Rows from expert 6 of block 5, named by matrix and row number. Rows with one number belong to one neuron. Each number is 128 + 24 x the weight over its row's rms, rounded and kept within 0 to 255. All counts start at 0.
# up: expert up (model.blocks.5.mlp.up, 8x192x192), inputs 0-95
# down: expert down (model.blocks.5.mlp.down, 8x192x192, transposed), outputs 0-95
up.124 [188 162 118 132 128 143  60 135 124 145  92 145  80 126 111 132 106 122 103 127 132 160 142 140 112 135 144 117 127 143  92  92  92 116 167 110  78 127 131  84 110 175 148  99 160  92 103 152 118 143 119 126 142 162 130 124  95 121 151  81 105 138  94 161  69 128 150 136 143 129 147  94 120 131 134 132 111 167 118 150 100  95 106 120 101 130  97 150 129 155 114 126 160 124  86 169]
down.124 [136 121 135 119 112 156 114 101 137 149 112 126 124 108 111  76 100 164 128 125 115 139 115 153 136 150 117 147 160  94 145 136 110 155  88  88 107 155 117 118 128 106 146 140  99 117 187 100 136  91 126 189 108 132 112 100 115 156  96 159 109 165 125 131 123 137  98 116  97 136 126 118  99 136 169 108 146  82  53 133 133 177 122 175 154 160 135 120 115 157 127 141 166 162 132 143]
up.125 [186 103 100 106 161 143 113 155 103 116 105 110 150 121 125 106 113 120 146 150 121 111 114 131 184 158 140 104 113 145 107 112 125  89 137 128 124 118 110 138 166 110 121 130 114 136 123 147 126 108 122 114 111 126 165  71 116 134  99 109  99 142 124  93 119  98 134 119 114 114 117 103 153 111 104 119 118 160 115 140 125 147 157 118 115  72 122 124  97  86  83 122 136 126 143 153]
down.125 [115 126 129 153 108 148 119 153 143 130 150 151 130 161 139 106 140 122 138 124 158 111 160 124  86 128 122 147 163 162 132 119 147 153 118 137 154 105 166  76 193 141 131 127 147 154 146 136 117 132 120 132  95 167 123 124 192 139 136 124 118 155 123 115 103 139 127 107 102 127 155 138 117 144 131 129 145 109  65 148 151 121 142 138 144 143  75  76 143 149 149 122  97  93 150 107]
up.126 [119 117 153 129  85 160 173 124 156 146 135  95 124 115  92 131 113 128 112 142 103 127 151  89 131 149  91 105 124 121 165 123 122  79 148 153 140 111 126 111 104 132 129 125 109 120 137 137 155 135 115 166 122 154  94  94 168 140 104 131 101 139 165 195 108 163 155 116 167 163 148 166 129 131 149 132 167 123 143  78 102 104 125 117 127 136 118 117 143 200 146 132  99  72 110 134]
down.126 [101 114 129 168 155 108 133 137 139 114 124  95 146 130  86 109 108 136 147 166 132  76 145 114 122 140 158 131 151 141 124 108 111 171 132 101 187 126 108 147 158  94  64 136 130 145 168 107  90 120 132 122 118 142 121 114 128 148  81 132 130 188 112 126 132 120 162 131 120 127  81 119 126 140 105 124 122 139 126 104 120 110 129 115 106 108 125 125 149 157 100 119  99 141 138 179]
up.127 [138  96 123 105 141 130 146 116 146 159 162 126 114 139  97 117  83 130 127  87 143 151 139 100 173 113 141 121 142 124 132 145 130  89 153 125 128 117 150 111 140 103  88 133 139  90 117 121 110 136 138 145 102 193 114 160 135 129 128  84 136 171 102 115  96 146 127 120 121 130 130 111 133  84  89 122 143 132 135 114 135  98 121 121 171  69  78 177  91 176 116 148 124 117 112  94]
down.127 [107 150 163 144 110 133 106 152 134 124 108 166 182 127 157 124 200 121 142 142 160 119 118 136 129 100 125 141 135 129 147  81 135 120 115 127 160 112 146  94 106  91 152  81 122 123 121  78  85 130 156 149  97 102 100 137 143 101 124 140 129 116 180 108 171 134 101 152 102 128 149  97 112 157 138 125 131 117 144 126 124 119  80 145 138 145 138 133 120  90 115 128  88 118 148 151]
up.128 [128 148 141  60 134 115 149  84 150 114 152 127 127 133 143 146  86 159 110 121 119 171 148 141 141 175 144 102 122  99 132 123 147 101 138 155  86  99 129  98 128 111 120 149 122  39 136 113 159 104  92 127 139 138  97  90  69 122 121 127 158 125 111 137 134 129 109 141 148 162  99 119 130 167 101 128 138 155 122 195 100 157 106 134 131  87 142 179 146 150 129 106 159 132  95 115]
down.128 [109 115 131 112 102  90 115 110 142 110 129 108 115 123 160 177 165 103 131 114 136 168 156 124 116 126 134  85 139 128  79 126 116 128 123 118 127  93 151  98 138 168 131 152 106 104 125 102 104  87 115  96 128 103 115  85  91 112 147 114 137 176  94 142 159 130 138 127 168 132  86 147 118 150 114 143 102 145 137 179  98 109  99 147 170 146 149 149 152 110 168 123 140 132  85 104]
up.129 [138 118  86 105 120 120 110  74 133 163  67 147 114 177 108 107 134 100 132 129 130  99 176 166 151 137  89 119 110 131 139 148 111 128 135 164 123 126 122 127  96 114 100 131 113 174 114 166 110 130 126 171 126 122  94 160 114 122 119 103  97 155 179 156  93 107 144 138 145 148 120 125 155 163 130 145 113 172 164  74 184 152 105 132 128 118 119 144 128 134 113 133  90  75 131 138]
down.129 [142 102 136 141 123 158 143  57 123 137  95 134 107 129  77 143 126 111 109  81 125 140 134 177 143 115 135 124 165 142 147  89 137 121  90 131 147 142 119 137 169 136 133  93 120 154 131  86 107 114 151 149 155 124 110 117 114 125  95  97 118 112  82  73 127  91 164 125 133 116 163 148 124 133 108 103 109 118 151 119 150 109 156 123 176 120 123 130  93 121 147 116 155 116 143 129]
up.130 [151 102 107 157 118 136 130 116  84 125 152 110 108 144 124  84 109 106 133 119 131 128 122 120 121 144 144 144 137 109 173 135  82  55 123 133 120 110 168  72 131 154 119 112 115 139  93 179 128 146 160 167 117  93 121 125 131 159 128 152 137 139 178 128 120 151 104 133 123 127 137 122 127 133 141 137 135 104 121 152 160 111 135 128 155 120 141 136 121 125 131 138 139 148 132  96]
down.130 [ 87 146 116 155 156 163 153  99 172 168 120 124 123 129 112 112 133 130 135  97 120 110 126 145 142 102 146 119 105 109 156 116 113  90  86  96 143 132 126  90 134  91 129  91 148 130 120 126 125 130 141 125  96 108 132 135 149 148 127 132 121 159 139  87 117 150 181 155 122 117 104 158 145 146 154 142 143 134 130  93 142 146 114 140 111 126 144 118 156 120 106 155 118 207 137 144]
up.131 [119 118 106 144 137 153 115 143 132  93 159 156  86 121  75 113 119  99 139 129 132 157 156 111 152 108 151 145 120  95 139 108 139 125 130 131 135  89  95 117 122 101 155 125 121 135 129 106 138 125 100 138 129 118 150 122 101  85 107 112 141 119 142 133 119 132 147 137 146 107 143 103 160  57 113 132 144 124 168  99 146 146  73 168 106 107 111 116 109 137 111 166  99 131 147 117]
down.131 [174  93 162 169 134 128 149  95  91 155 123 136 119 147 152 107 141 134 111  90 152 135 125 143  98 153  99 136 174 109  88 133 129 133 141 109 152 133  95 154 123 124 138 143 135 162 163 114 116 126 157 126 115 153 154 121 122  89 118 139 141 173 152 172 103 115 134 105  67 111  88 101  82 125 115  95  92  94 150 154 141  86 144 143 131 174 134 131 121 145 143 143 168 120 132 150]
up.132 [184 172 151 113 111 108 103 130 122  87 130 141 113 120 165 113 112  93 101 114 168 124 153 135 125 120 116 129 112 100 107 158 144 115 157 134 120  76 130 110 107 148  84 146 140 101  51 142 149 136 128 152 134 146 153 125 111  69 160  97 182 163 123 142 131 113 108 111 118 116  90  62 117  96 133 184 166 134 151 151 110 129 136 137 114 122 132 156 106 167 164 112 107 171 105 120]
down.132 [144 119  96 142 120 135 134 127 108 152  86 134  89 153 136 151 124 144 139 116 156 150 129 171 142 106 119  96  87 138 113 148 119 141 119 141 178 130 182 130 131 198  78 170 113 112 147 106 144 158 159  97 108 137 122 134 139 157 137  99 100 126 104 137 120 153  94 101 125 153 103 150 143 102 110 119 134 134  90 159 115 131 101 129 150 163 121 137 175 128 146 163 168 117 138  78]
up.133 [129 138 169 155 132  92 129 153 147 135 146 128 140 129 148 131 134 122 138 129 178 130 110 175 120 102 164 157 148 176 122 140 149 129 181 119 160 116 177 131 108 140 156 138 127 121  70 129 105 153 142 107 142 151 118 134 140 101 129  94 122 121 144  92 108 127 149  84 175 145 153  96 122  95 159 126 102 113 138 176 122 146 161 127 123 154 116 105  95 118  81 147 128 133 102 120]
down.133 [102 118 118 112 119 145 156 128 141 127 130 131  83 180 151 134 142 117 110 138 134 113 115 123  96 166 110 167 123 100 149 168 137 124 112 113 146 157  96 107  94 156 114  92  88 142 113 135 176 122 140 113 117  87 107 119 129 128 120 127  84 110  90 157 129 182 150 133  96 119 152 115 105 126  65 103 150 146 129 114 116  99 156 118 173 132 118 115 132 163 169 166 131 122 162  83]
up.134 [136 160 102 145 106 136  97 130 136 142 154 116 166 144 102 205 106 105 102 127 120 122 105 124 154 122 135 150 121 156 147 115 102  85 117 139 103 100 133  96 102 125 170 101 119 130 127 140  90 126 159  82  96 121 141 109 134  66 150 134 123 124 147 148 152 173 118 111 101 108 125 168 153 114 138 142  96 146 182 145 175 146  96 139 174 142  78 147 116 118 107 136 148 130 124 162]
down.134 [103  77 127 124 142 105 153 151 128  89 137 139 151  83 151 129 151 126  67 143 170 126  86 124 169 140 131 116 192 135 114 116 116 140 128 141 154 123 138 118 127 115  95 144 129 131 150  84 102 149  63 113 115 133  61 109 114 144 121 144 176 113 125 150 141 170  97 131 134 116 125 152  92  96 135 117 115 122  60 118  81 120 116 125 178 120 118 119 159 138 154 142 153 144 142  98]
up.135 [115 153 114 127 104 122 102  97 132 147 123 113 108 125 120 170 122 111 121 133 170 150 147 118  74 128 143 132  89 153 158 127 144 108 107 103 115 131 148  94 115 157 162  95 127 158  97 121 120 162 148 127  95 119 130 154 123 103 128 134 152 140  87 129  94 139 143 154 170 132 169 144 148  91 141 125 148 168 146 167 149 138 138 180 128 150 123 164  79 167 138 143 138 110 101  99]
down.135 [ 69 119  84 118  94 100 152 151 128 128 130 144 160  76 120 126 111 132 141 126 100 118 109 144 179 120 136 132 112 107 120 143 113 165 117  99 146 135 186 124 128  74 140 116 142 132 113 134 160 120 104 158  91 105  90 118 124 132 110  89 113 114  96 150 117 158 139 119 162 102 127 120 164 154 134  91 148 127 103 137 115 130 143 128 153 103 153 100 129 138 159 121 114 150 133 128]
up.136 [134 155 140 118 138 127  98 146 147 106 133 119 154 166 113 127 142 109 114 117 143 154 119 196 165 159 138 152 120 167 107 118 155 134 107 149 108 122 159  91 100 142 146 167 155  77 128 153 138 107 152 124 146 147 142 130 156 131 142 161 155 102 155 111  99 132  95 110 137 101 169 109 118 146 179 146  93 124 138 170 106 116 142 152 154 143 126 131 134  88 117 121 159  74 113 154]
down.136 [121 112 108  86 126 124 134 109 101 160 132 123 122 112 129 189 122 102  77 149 153 197 144 101 136 118 123 129 125 100 170 130 147 132  61  81 122 168 140  94 165 121 121 126 143 134 135 100  91 120 164 134 122 143 107 150  96 126 145 163 151 123 142 123 117 164 162 129 109 126 123 171  94 123  97 107 147 133 102  98 115 153 112 146 184 162 151 162 139 165 144 166 127 145 112 133]
up.137 [133 159 155 166 121 153 146 135 126 116 103 135 126 119 146 132 136 122 107 139 157 126 127 178 102 106 156 121  73 125 148 159 171 130 104  96 133 115 166 180 123 125 131  99 143 149 116 131  87 156 156 140 130 132 158 105 169 142 153 122 171 104  98 152 148 111 104 125 125 129 145 125 138 100 118 150 158 116 100 142 105 117 167  95 101 109 117 130  98  79  82 119 105 118 151 133]
down.137 [124 117 146 124 118 133 169 137 129 119  89 100 111 149 163 153 113 137 106 140 110 110 136 135 121 111 142 124 138 112 121 161  83 156  89 127 142 169 108 134 157 123 112 105  91 137 115  98 143 145 131 111 122 130 145 149 136 117  90 128 115 127 148 108  93 154 147 184 166 117 144  86 125 117  98 127 188 144 109 113  94 137 164  79  97 130 126 135  91 171 127 120 121 121 152  87]
up.138 [150 150 126 147 127 125 119 148 135  99 122 148 168 124 132 176 114 153 162 144 120 154 134 144 147 128 130 122 140 122 134 129 158 131 155 129 125 165 123 156 119 165 149 141 149  61 149  99  85 119 137 154  91 132 125 129 132  99 162 111 180 116 139 137 119  91  99 145 146 149 121 136 100 137 129 181 107 130 130 178  93 126 102 136 104 105 131 129 150 108 123  88 134 149 116 114]
down.138 [ 86  88 115 143 110  91 131  96 140 109 106 128 112 139 109 154 113 139  97 112  91 141 165  94 125 125  97 139 156 140 128 115  96 103 111 130 141 127 123  80 140 161 131 141  89 146 156 121 128 103 100 159 140 110 117 113 117 104 160 143 147 110 117 125 105 138 119 125 147 103 141 160 135 150 148 127 141 122 135 115  68 158 130 113 136 140 108 144 157 157 142 177  94 179 122  85]
up.139 [145 116 139 155 117 115 108 160 120 137 164 132 145 119  97 145 121  79 154 130 137 125 119 182 126 130  87 137 140 119 154 109 116  94  98 128 131 127 146 116  99  92 172  95 131  91 102 170 130 148 169 124 131 122 158 132 108 117 141 138 142 161 158 176 157 126  85 117 119 126 110  95  99 127 140 142  92 138 106 127 177 156 157 126 117 136 103 180 142 104 100 146 155 117 151 108]
down.139 [ 97 154 135 175 104 164 145 119 142 126  74 174 181 111 151 161 139 133  94 103 114 114 106 150 119  97 144 121 115  89 125 121 146 104  89  79 110 130 111 110 115 123 145 101 129 158 151 127 103 169  89 112 147  82  92 142 109 101 141 142 138 115 136 115 126 140 113 146 136 104 134 146 126 145 114 144 109 126 112 131 120 167 159  67 162  96 130 105  95 156 118 113 100 144  94 112]
up.140 [123  70 132 139 131 101 177 162  99 155 142 104 120 124 121 155 122 123 153 136 118  93 102 142 102 123 157 129 120 181  85 121 174 162  96 116 137  81 133 139 106 117 101 121 137 125  93 161  83 127 123 121 158 160 148 132 166 117 108 140 108 127  99 144 107  90 127 105 174 142 105 147 118 113 103 107 157 144 105 140 142  93 160 174 111 143 116 165 163 155 111  93 128 179 113 141]
down.140 [ 62 117 103 108 115 102 158 116 125 125 128 131  81 124 173 131 115 150 126 151 135  99 107 136 138 102 115 148 106 128 148 153 169 127 126 152 151 124 106 161 169 137  91 174 134 154 158 137 118  59 125 129  82 146 117 124  95 150 131  84  63 144  91 142 101 167 124 124 131 137 110 118 120 139 131 114 118 147 129 141 117  94 158 126  85  95 158  73 105 164 144 109 154  89 114 118]
up.141 [131 137 113  81 147 131 137  83 125 110 153  97 135 129  70 128 139 136 117 131 149 148 131 123 125 162  72 143 144 117  98 136 122 126 145 138  93  70 113  82 138 127 130 110  85 128 136 161 169 105 138 121 141 164 110 113 126 117 110 108  71 176  93 158 109 143 164 137 116 111  85 161 100 101 150 113 141 118 153 134 122 115 131 120 111 124 121 143 155 163 129 160 170 125 110 142]
down.141 [152 136 137 120 156 148 101 162 153 123 144 125 151  95 144 130 103 133 138 138 137 126 128 164 123 166 145 141 105 168 134  95 101 160 164 145 134 152 151 107 139 145 159 115 132 127 120 120  70 138 132  82  92 115 162  87 152 127 123 136 118 125 173 116 125  77 129  76 142 175 117 153 171 127 131 118 154 117  71  94 111 108  98 137 153 170 124 133 116 160 146 124 107 110 161 113]
up.142 [129 113 105 112 114 151 146 161 115 117 120 156 128 178  76 124 154 103 131 105 109 121 124 105 122 148 113 102 149 127 106 125 131  99 117 118 122 122  97  75 131  97 125 160 153 147 150  86 198  69 155 135  93 137 143 103 130 128 111 153 114 177 126 143 100 156 136 131 139 141 135 117 164 119 100 137 156 145 111 130 102  96 103 154 121 130 113 158 119 141 167 136 150 117 117 103]
down.142 [174 140 138 137 148 139 146 183 129 140 120  94 112 131  99 125  89 148 142  96 118 140 121 154 129 174 129  99  76 168 145 106 105 152 132 111 150 115 183 135 157 146 128 146 113 108 120  99 157 111 101  88 102 152 151 143 121 153 113  82 137 140 129 122 119 103 111 127 123 123 136 129 134 137 149 140 105 141 108 154 163 150  95 164 131 109 136  98 136 128 134 130 154 117 157 139]
up.143 [112 117 109 165 125 158 161  98 152 109 125 166 100 115 109 103 138 145  88 129  95 169 103 153 126  96 123 102  93 138 127 122 126 110 117 108  86 154 152 148 150  91 100 166 129 160 130 109 150 116 154 110 120 107 138 122 125 107 143  98 178 138 108  96  92 145 117 156 171 150 143 157 160 170  47 106 140 157 136 103 109 121 149 138 125 129 114 145 124 107  92 148 150 150  93 114]
down.143 [130 129 112 136 106 101 107 155 117 122 119 136 107 123 164 123 101 157 179 171 118 105 118  76 109 170 152 115 110 123 103 118 120 124 113 136 118 135 164 154 133 114 159 151 130 137 155 131 153 125 131 121 166 130 168 168 123 152  82 131 110 150  95 117 145 113 125 146 166 154 115 132 132 103 177  92 149 175 154 143 101 141 101 177 153 119 112  91 107 150 127 126 140 126 116 127]
up.144 [121 126 131 148  99 167 104 139 132 142 118 111 108 128 144 106 101  94 122  80 137 155 111 105 166 138 131 111 117  89 131  95 141 105  94  91 108 124 104 105  86 108 140 132  83 112 126 153 128  99 164  92 134 118 146 146 137 120 130 141 124 165  98 162  70 198 161 155 106 114  78 142 114 125 140  97 137 180 143 134  98  98 149 127 136 122 130 140 143 141 154  90  98  97 144 139]
down.144 [112 124 133 171 141 144 176 131 142  86 158 149 169 133 147 167 138 130 104 131 144 132 132 106 126 169 156 131  86 118 155 112  88 162 106 167 127  95 143 130 138 141 119 159  90 204 172 122  97 143 101 110 126 129 110 109 140 129 128 117 118 142 133 136 168 134 192 111 118 133 139 150 121 128 137  92 105 171 134 149 129 124 114 152 138  86 115 106 156 131 147 168 164 177 144 151]
up.145 [157 143 178 111 100 132 128  80 165 150  84 136 117 142  75 146 122 125 143 134 152 157 122 118 133 150 133 161 138 148 152 114 131 142 141 106 147 149 132 141  85 131 158 117  97 114  87 115 108 128 110 128 117 177 132 178 121 122  92  89 119 119  99 133  70 122 148 116 121  85 133 111 130 117 114 144 108 107 128  95 117 113 133 150 155 107  76 100 144 135 139 118 160 134 150  76]
down.145 [159 150 146  99  69 131  96 120 143 175 158  94 129 144 121 131 118 110 118 174 121  82 171 117 110 147 101 155 127 123 143 131 124 139 151 161 148 156 129 113 140 144 122 137 156 102 114 162 135 133 161 133 135 128  68 129 129 118 165 122 129 103 119 130 164 132 109 106 141 111 118 124 124 132 101 133 153 108 103 110 114 172 103 135 115 136 206 114 113 110  86 119 120 132  70 135]
up.146 [140  66 108 132 144 186 135 105 141 178 131  92 139 158 131  92 118 130 122 105 155 138 145 134 132 155 119 133 125 133 151 150 122 139 112 147 108 122 143 140 133 141 105 115 102  87 154 134 113 147 141 140  92 141 110 133 132  96  88 138 144 180 113 131 144 175 170 101 106 109 119 129 106  94 124 108 162 123 144  95 161 111 157 149 169  69 130 168  81 170 151 124 121  90 143 159]
down.146 [ 82 141 134 194 118 166 135 155  90 134 110 134 158 151 158 146 128 136 133 162 120 107 116 120 122 111 142 166 152 125 115  83 161  97 115 109 161  69 175 129 115 107  68  86 136 127 145 113  78 104 166 122 126 114  94 121 110  99 121 121 120 127 146 116 106  99 108 131  96 118 148 128 162 153 154 148 152 113 159 122 110 106  80 101 109 105 137 130 125  77 115 109 112 105 110 151]
up.147 [153 138 100 104 148 139  90 120 107 176 150 117 155 139 107 162 110 125 137 126 124 117 117 115 170 146 149 160 114 134 138 126  95 119 127 161 117  69 100  66 106 154 137 128 136 139 124 158 133 135 130 127 130 123 144 108 148  79 119 121 135 108 177 124 149 173 129 119 109 169 111 149 129 117 149 108  77 165 157 141 171 127 120 134 190 125  88 164  94 132 110 114 125 126 144 165]
down.147 [ 79 102 130 163 102  92 145 155 110 124 117  98 122  82 134 133 147 105  83 135 181 107 114 108 127 140 118 139 137 119 102 108 138 156 133 121 176 114 146 115 156 129  92 131 142 128 153  84 117 160 108 107 112 159  77  94 133 151 134 136 158  76 121 137 133 193 109 115  89 111 123 132 104 106 141 123 134 114  73 132 157 101 127 141 172 122 165 112 147 114 136 146 122 115 186 103]
up.148 [ 94 130  78 113 148 103  92 169  94 138 139 111 149 194 156 161 119 114 120 134 101 129 133 146 169 134 127 100 135 135 138 100 131  72 111 149 113  76 110 129  94 142 182 124 112 129  94 119  91 124 129 107 111 106 111 107 116  70 135 154 112 136 144 150 128 126 129 161 120 138 103 146 128 148 133 107 116 124 158 168 142 147 111 128 125 118 129 169  96 103 150 130 127 131 124 159]
down.148 [ 77 102 158 147 129 138 130 171 105 123 120 124 124 100 131 171 140 148 132 125 139  99  54  87 103 146  79 115 106 145 103 111 113 139 119 126 154 143 122 131 115 125 137 117 125 143 116 134 114 104  91 107 112 123 125 114 133 141 124 153 142  92 118 156 149 160 127 106 105 126 125 156  95 118 156 147 165 123 113  94 126 111 125 102 148  72 158 172 155 133 169 151 144 155 177 123]
up.149 [115 113  96 121 123 147 104 124 139 114 141 106 135 101 140 150 115 117 141 163 138 170 104 117 191 109 147 144 141 152 100 143 120 137 142 162 101  93 120 122 111 125 109 114 122  98 118 157 147 151 143  92 151 147 165 155 113  97 135 105 110 164 151 133 131 135 144  92 133 114 155 115 149 122 122 154 116 111 159 167 131  81  90 142 161 133 137 139 130 124 135 153 125 170 104 125]
down.149 [130  94 109 142 131 129  84 119 140  64 133 125 129 101 100 119  92 137 122 112 142 155  74 120 151 140 117 151 161 107 170 140 118 159 139 155 141 119 119 113 120  96 189 144 136 126 178 164  91 107 145 128  89 113  95  98 128 145 114 125 106  96 113 127 111 162 141 154 104 120 140 159  98 152 145  92 155  92 124 122 140 117 165 153 145 146 105 148 136 127 175 170 156  95 154 120]
up.150 [127 141 100 116 127 144 149 131 171 122 112 128 164 124 138 103 146 128  99 151  91 130 155 122 116 136 106 102 125 139 116 133 121 114  92 130 160 104 121 134 107 139 131  78 102 170 140 181 121 149 157 130 111 152 120 158 163 122 102 114 150 107 157 122  98 118 124 120 120  77 125 139 126 126 130 151 133 110 169  94 138 137 151 111 163 117 147 151 142 182 135 110 105  90 110 133]
down.150 [ 98  99 126 155 126 135 153 143 135 150  93 135 130 155 137 176 105 146 119 123 130 146  79 118 143  88 128 144 166 108 106 134 103 131 175  59 169 134 125 141 134  81 143 111 131 144 134 122 112 169  93 132 122  77 142 121  93 124 128 129  94 155 117 119  95 131 179 127 125 120 110 138 123 164 143 140 149 112 161 135 125  98 187 155  90 106 121 149 140 150 131 116 119  83 108 111]
up.151 [162 134 125 129 174 153  83 131 154 138 101 151 126 119 148 139 125 115 139 139 124 137 167 127 108 117 119 131 151 161  87  89 104  92 116 167 100 104  85 115 129 119 127 109  93 105 127 142 107  98 138 130 140 138 163 123 136  75 145  79 124 152 135 119 104  88 131 115 133 147 129  85 139 151 143 123  99 157 134 155 121 140 154 166 125 113 137  63 116 139 105 112 108 120 136 134]
down.151 [149 117 133 118 111  79 104 117 122 167 148  93 146 146 103 152 132 158 109 111 124 127 161 110 148 140 142  93 142 133 155 111  88 110 105 138 137 129 139 131 136 104 128  84  99 132 160 118 122 151 111 157 112 139 117  77 124 120 121 103 115 148 136 135 118 147 121 134 114  70  72 106 141 146 125 137 116 149 143  92 235 104 181 121 110 163 149 192  97 116 136 136 151 107 102 163]
up.152 [112 115 100 137 164 163 144 134 134 142 115 127 176 131 141 120  89 108 144 133 155 144 155  98  87 142 101 124 154 170 167 123 127 119 129 140 139 134 156 141 117 158 150  68 129 145 121 105  76 152 138  92 135 143 115 155 139 118 113 128 155 126 158 110 134 157 162  88 132 125 144  99 139 135 127 157 144 135 155 148 181 117 102 131 101 100 128 180 106 132 145  96 145  99 113 157]
down.152 [104 140 139 157 110 142 134 144 116 120 161 128 155 126  88 145 127 138 135 165 114 108  72 116 148 115 111 133 140 116 165  98 141 124 174 133 117 132  73 141  96 105 104  87 108 142 134 140  92 123 123 120 129 114 137  97 109 136  86 144  94 147 147 105 138 138 142 113  91 145 152 131 116 116 155 145 153 128  81 124 151  90 109 167 108 134 137 125  84 130 110 143 117 117 161 156]
up.153 [176 150 144 139 125 137 124 128 137 158 105 129 187 125 154 133 148 133 134 164 127 125 106 150 132 134 133 134 135 142 135 124 161 160 128 131  76 111 149 133 115 105 133 127 110  92 124 151 156 115 174 117 125 108  77 108 164  93 121 102 127  81 165 148 102 106 106 126 128 107 171 130 122 148 149 146 103 160 149 158 128 104 140 125 136  77 113  91 109 131 117 149 115 136 129 153]
down.153 [135 123  88 142 172 126 114 153 106 165 128  91  82 127 155 129  83 145 150 104 115 134 168  93 111 118 145 134 139 128  68 127  99 131 125 168 161 147 121 147 121 154 151 120 110 167 146 105  88 135 165 101 107 154 127 173  93 135 121 148  89 130 139 140 150 164 141 162 119 103 136 128 148 119  93  83 150 100 148 127 119 120 125 135 128 150 148 119 129 124 158 126 116 141 105 121]
up.154 [119  98 137 119 112 139 114 148 130 165 152 117 129 156 101 154 127 118 157 160 138 153 143 157 130 119 109 108 102 161 153  99 137 125 135 178 115 139  98 155 121 120  83 150 132 103 133 140 131 156 143 188 103 161 118 112 174 111 154 126 104 149 135 112 111 157 127  95 144 107 127 124 107  99 140 153 146 157 109 133 168 104 127 141 135 119 101 144 155 166 113 118 113 132 120 165]
down.154 [114 107 131 143 120 138 139 112 130 135 126 149 138 114 100 200 110 148 105 144 158  81 117 122 141 134 139 133 154 156 144 159 130 157  95 134 151 133 132 103 151 112 139 115 180 154 159 141  89 124 116 119 116 155 146 124 122 135 123  99 104 134  98  98  91 160 148 130 122 136 120 128 154 145 155 123 113 122 138  95 141 130 133  83 103 167  98 127 153 123 144 124  84 121 147 119]
up.155 [115  76 148 113 136 103 163 101 160 158 138 118 172 146 121 142 130  99 117 152 136 141 118 103 118 107 105 147 143 131 128 152 146 115 175 140 146 107 128  64 148 104 120 128  87 125 157 143 163 144 149 157  88 144  93 160 167 102 134 133 165 160 111 129  68 153  98 152 136 134 113  94 104 142  75 152 128 103 116  93 151 100 137 112 151  77  72 120 128 161 132 150 146 144 141  97]
down.155 [141 115 131 152 161  99 143 131 127 119 113 140 159 149 115 132 152 137  94 144 152  89 130 136 119 121 113 167 177 178 115 114 139 150 148 127 182  62 153 157  81 142  86 106 109  85  78 135  81 126 107 111 129 146 123 176 124 132 160 117 115 105 175 138 139 109 116  82 128 143 114 116 133 138 157 123 110  97 167 138 145  97 100 118 118 154 164 122 127  65 127 118 114 109 127  98]
up.156 [101 128 131 106 110  86 122 126 132 127  98 148 128 138 144 116 144 118 132 136 169 116 153 129 108 109 133 118  86 137 150 125 118 109 116 120  90 154 116 147 126 108 174  98 123 133 146 127 107 159 175 165  86 150 132 162 173  99 143 116 115 144 144 168 106 126 105 162 104 118 154  94 137 145 120 172 107 150 133 140 150 112 111 180 139  91 134 125 120 159  99  94 107 106 156 176]
down.156 [106 104 103 119 113 159 122 100 159 111 110 123 160 130 116 173 119 113  82 132 108 133 119 155 141  72 137 124 142 116 139 123  99  75 118 120 157 114 133 131 116 107  93 143 123 153 108  85 116 124 163 149 137  58 122 172 163 150 131 134  97 120 147 118 127 101 120 159  97 104 113 111 142 120 114 121 166 105 143 123 126  97 164 113 128 126 128 153 127 174 138 138 142 154 127 141]
up.157 [103 140 108 140 128 107  64 152 136 115 112 108 157 145 111 127  81 126 149 117 115 133 143 136 199 189 144 110  96 149  81  97  97 137 103 158  83  87 106 115 108 116 176  93 103 161 132 128  89 109 138 131  93 136 139  91 137 133  90 154  92 159 125 126 138 101 162 122 141 131 107 154 115 134 116 115 121 153 171 104 124 165  91 120 112 139 114 116 155 104 131 121 119  88 140 106]
down.157 [128  86 100 109 129 120 201 158  88 118 133 137 122  55 102 151 157 123  93 153 111 124 139  98 126 130  88 127 124 129 109 100 134 141  97 148 117  75 115 126 122  98 122 147 129 134 115 138 182 129 113  96  97 156 121 147 140 132 164 118 148 133 115 143 106 164 153 102  87  77 110 120 125 118 167 106 143 144 131 118 133 116 123 116 159 146 115 131 119 133 123 120 143 143 152 121]
up.158 [133 117  89 137  83 125 151 128 106  79 102 146 151 116 138 133 108  79 166 137 116 130  96 128 108 112 175 151 133 155 153 133 166 118  98 137 157 120 146 182 143  77 105 107 122 151 139 128 138 112 112 156  95 107 145 114 134 135 104 136 163 112 177 128 143 103 128  98 123 164 139 105 156 109 129 131 133 129 112 132 104 122 162 128 139  87  87  89 149 125  76 120 138 117 164 109]
down.158 [148 116 174 137 132 141  67 141 134 105 111 107 112 121 148  89 111 143 110 128 117  77 172 123 103  97 122 187 135 139 141 131 147 116 142 113 148 119 118 172 119 166 148 142 123 130 100 120 131 150 137 125 118 150 147 172 138 137 131 108 137 143 104 151 112 119 115 158 168 103 160 106 146  97 116 139 151 156 111 117  68 123  90  85 123 101 127 113 106 110 100  94 111 127 112  83]
up.159 [119 131 151 132 120 146  77 136 149 108  71 105  69 136  89 145  98 146 134 101 150 103 150 158 132 104 162 163 143 159 113 119  99 141 113 148 107 111 111 138  73 108 151 130 152 128 103 154 140 140 146 116 136 155 141 107  91 110  94  98 135 102 136 104 107  93 154  90 178  99 140 133 132  98 128 114  89 146 140 117 147 148 124 115 110 129  91 114 111 116 107 130 114 141 151 129]
down.159 [120 144 106 119  84 142 135 138 114 126 150 128 154 118 108 154 108 105  96 127 151 152 105 102 141 130  87 123 161 158 139 117 189 124 148 141 140 135 140 102 159 105 113 156 115 159 116 126  89 180 134  93 125 159 107 112 160 117 173 138 117 166 118 150 113 124 104 144 145 143 154 126 140 111 123 149  81 131 151 154 163  91 135 113 138 171 117 181 139 125 136 148 120 135 119 115]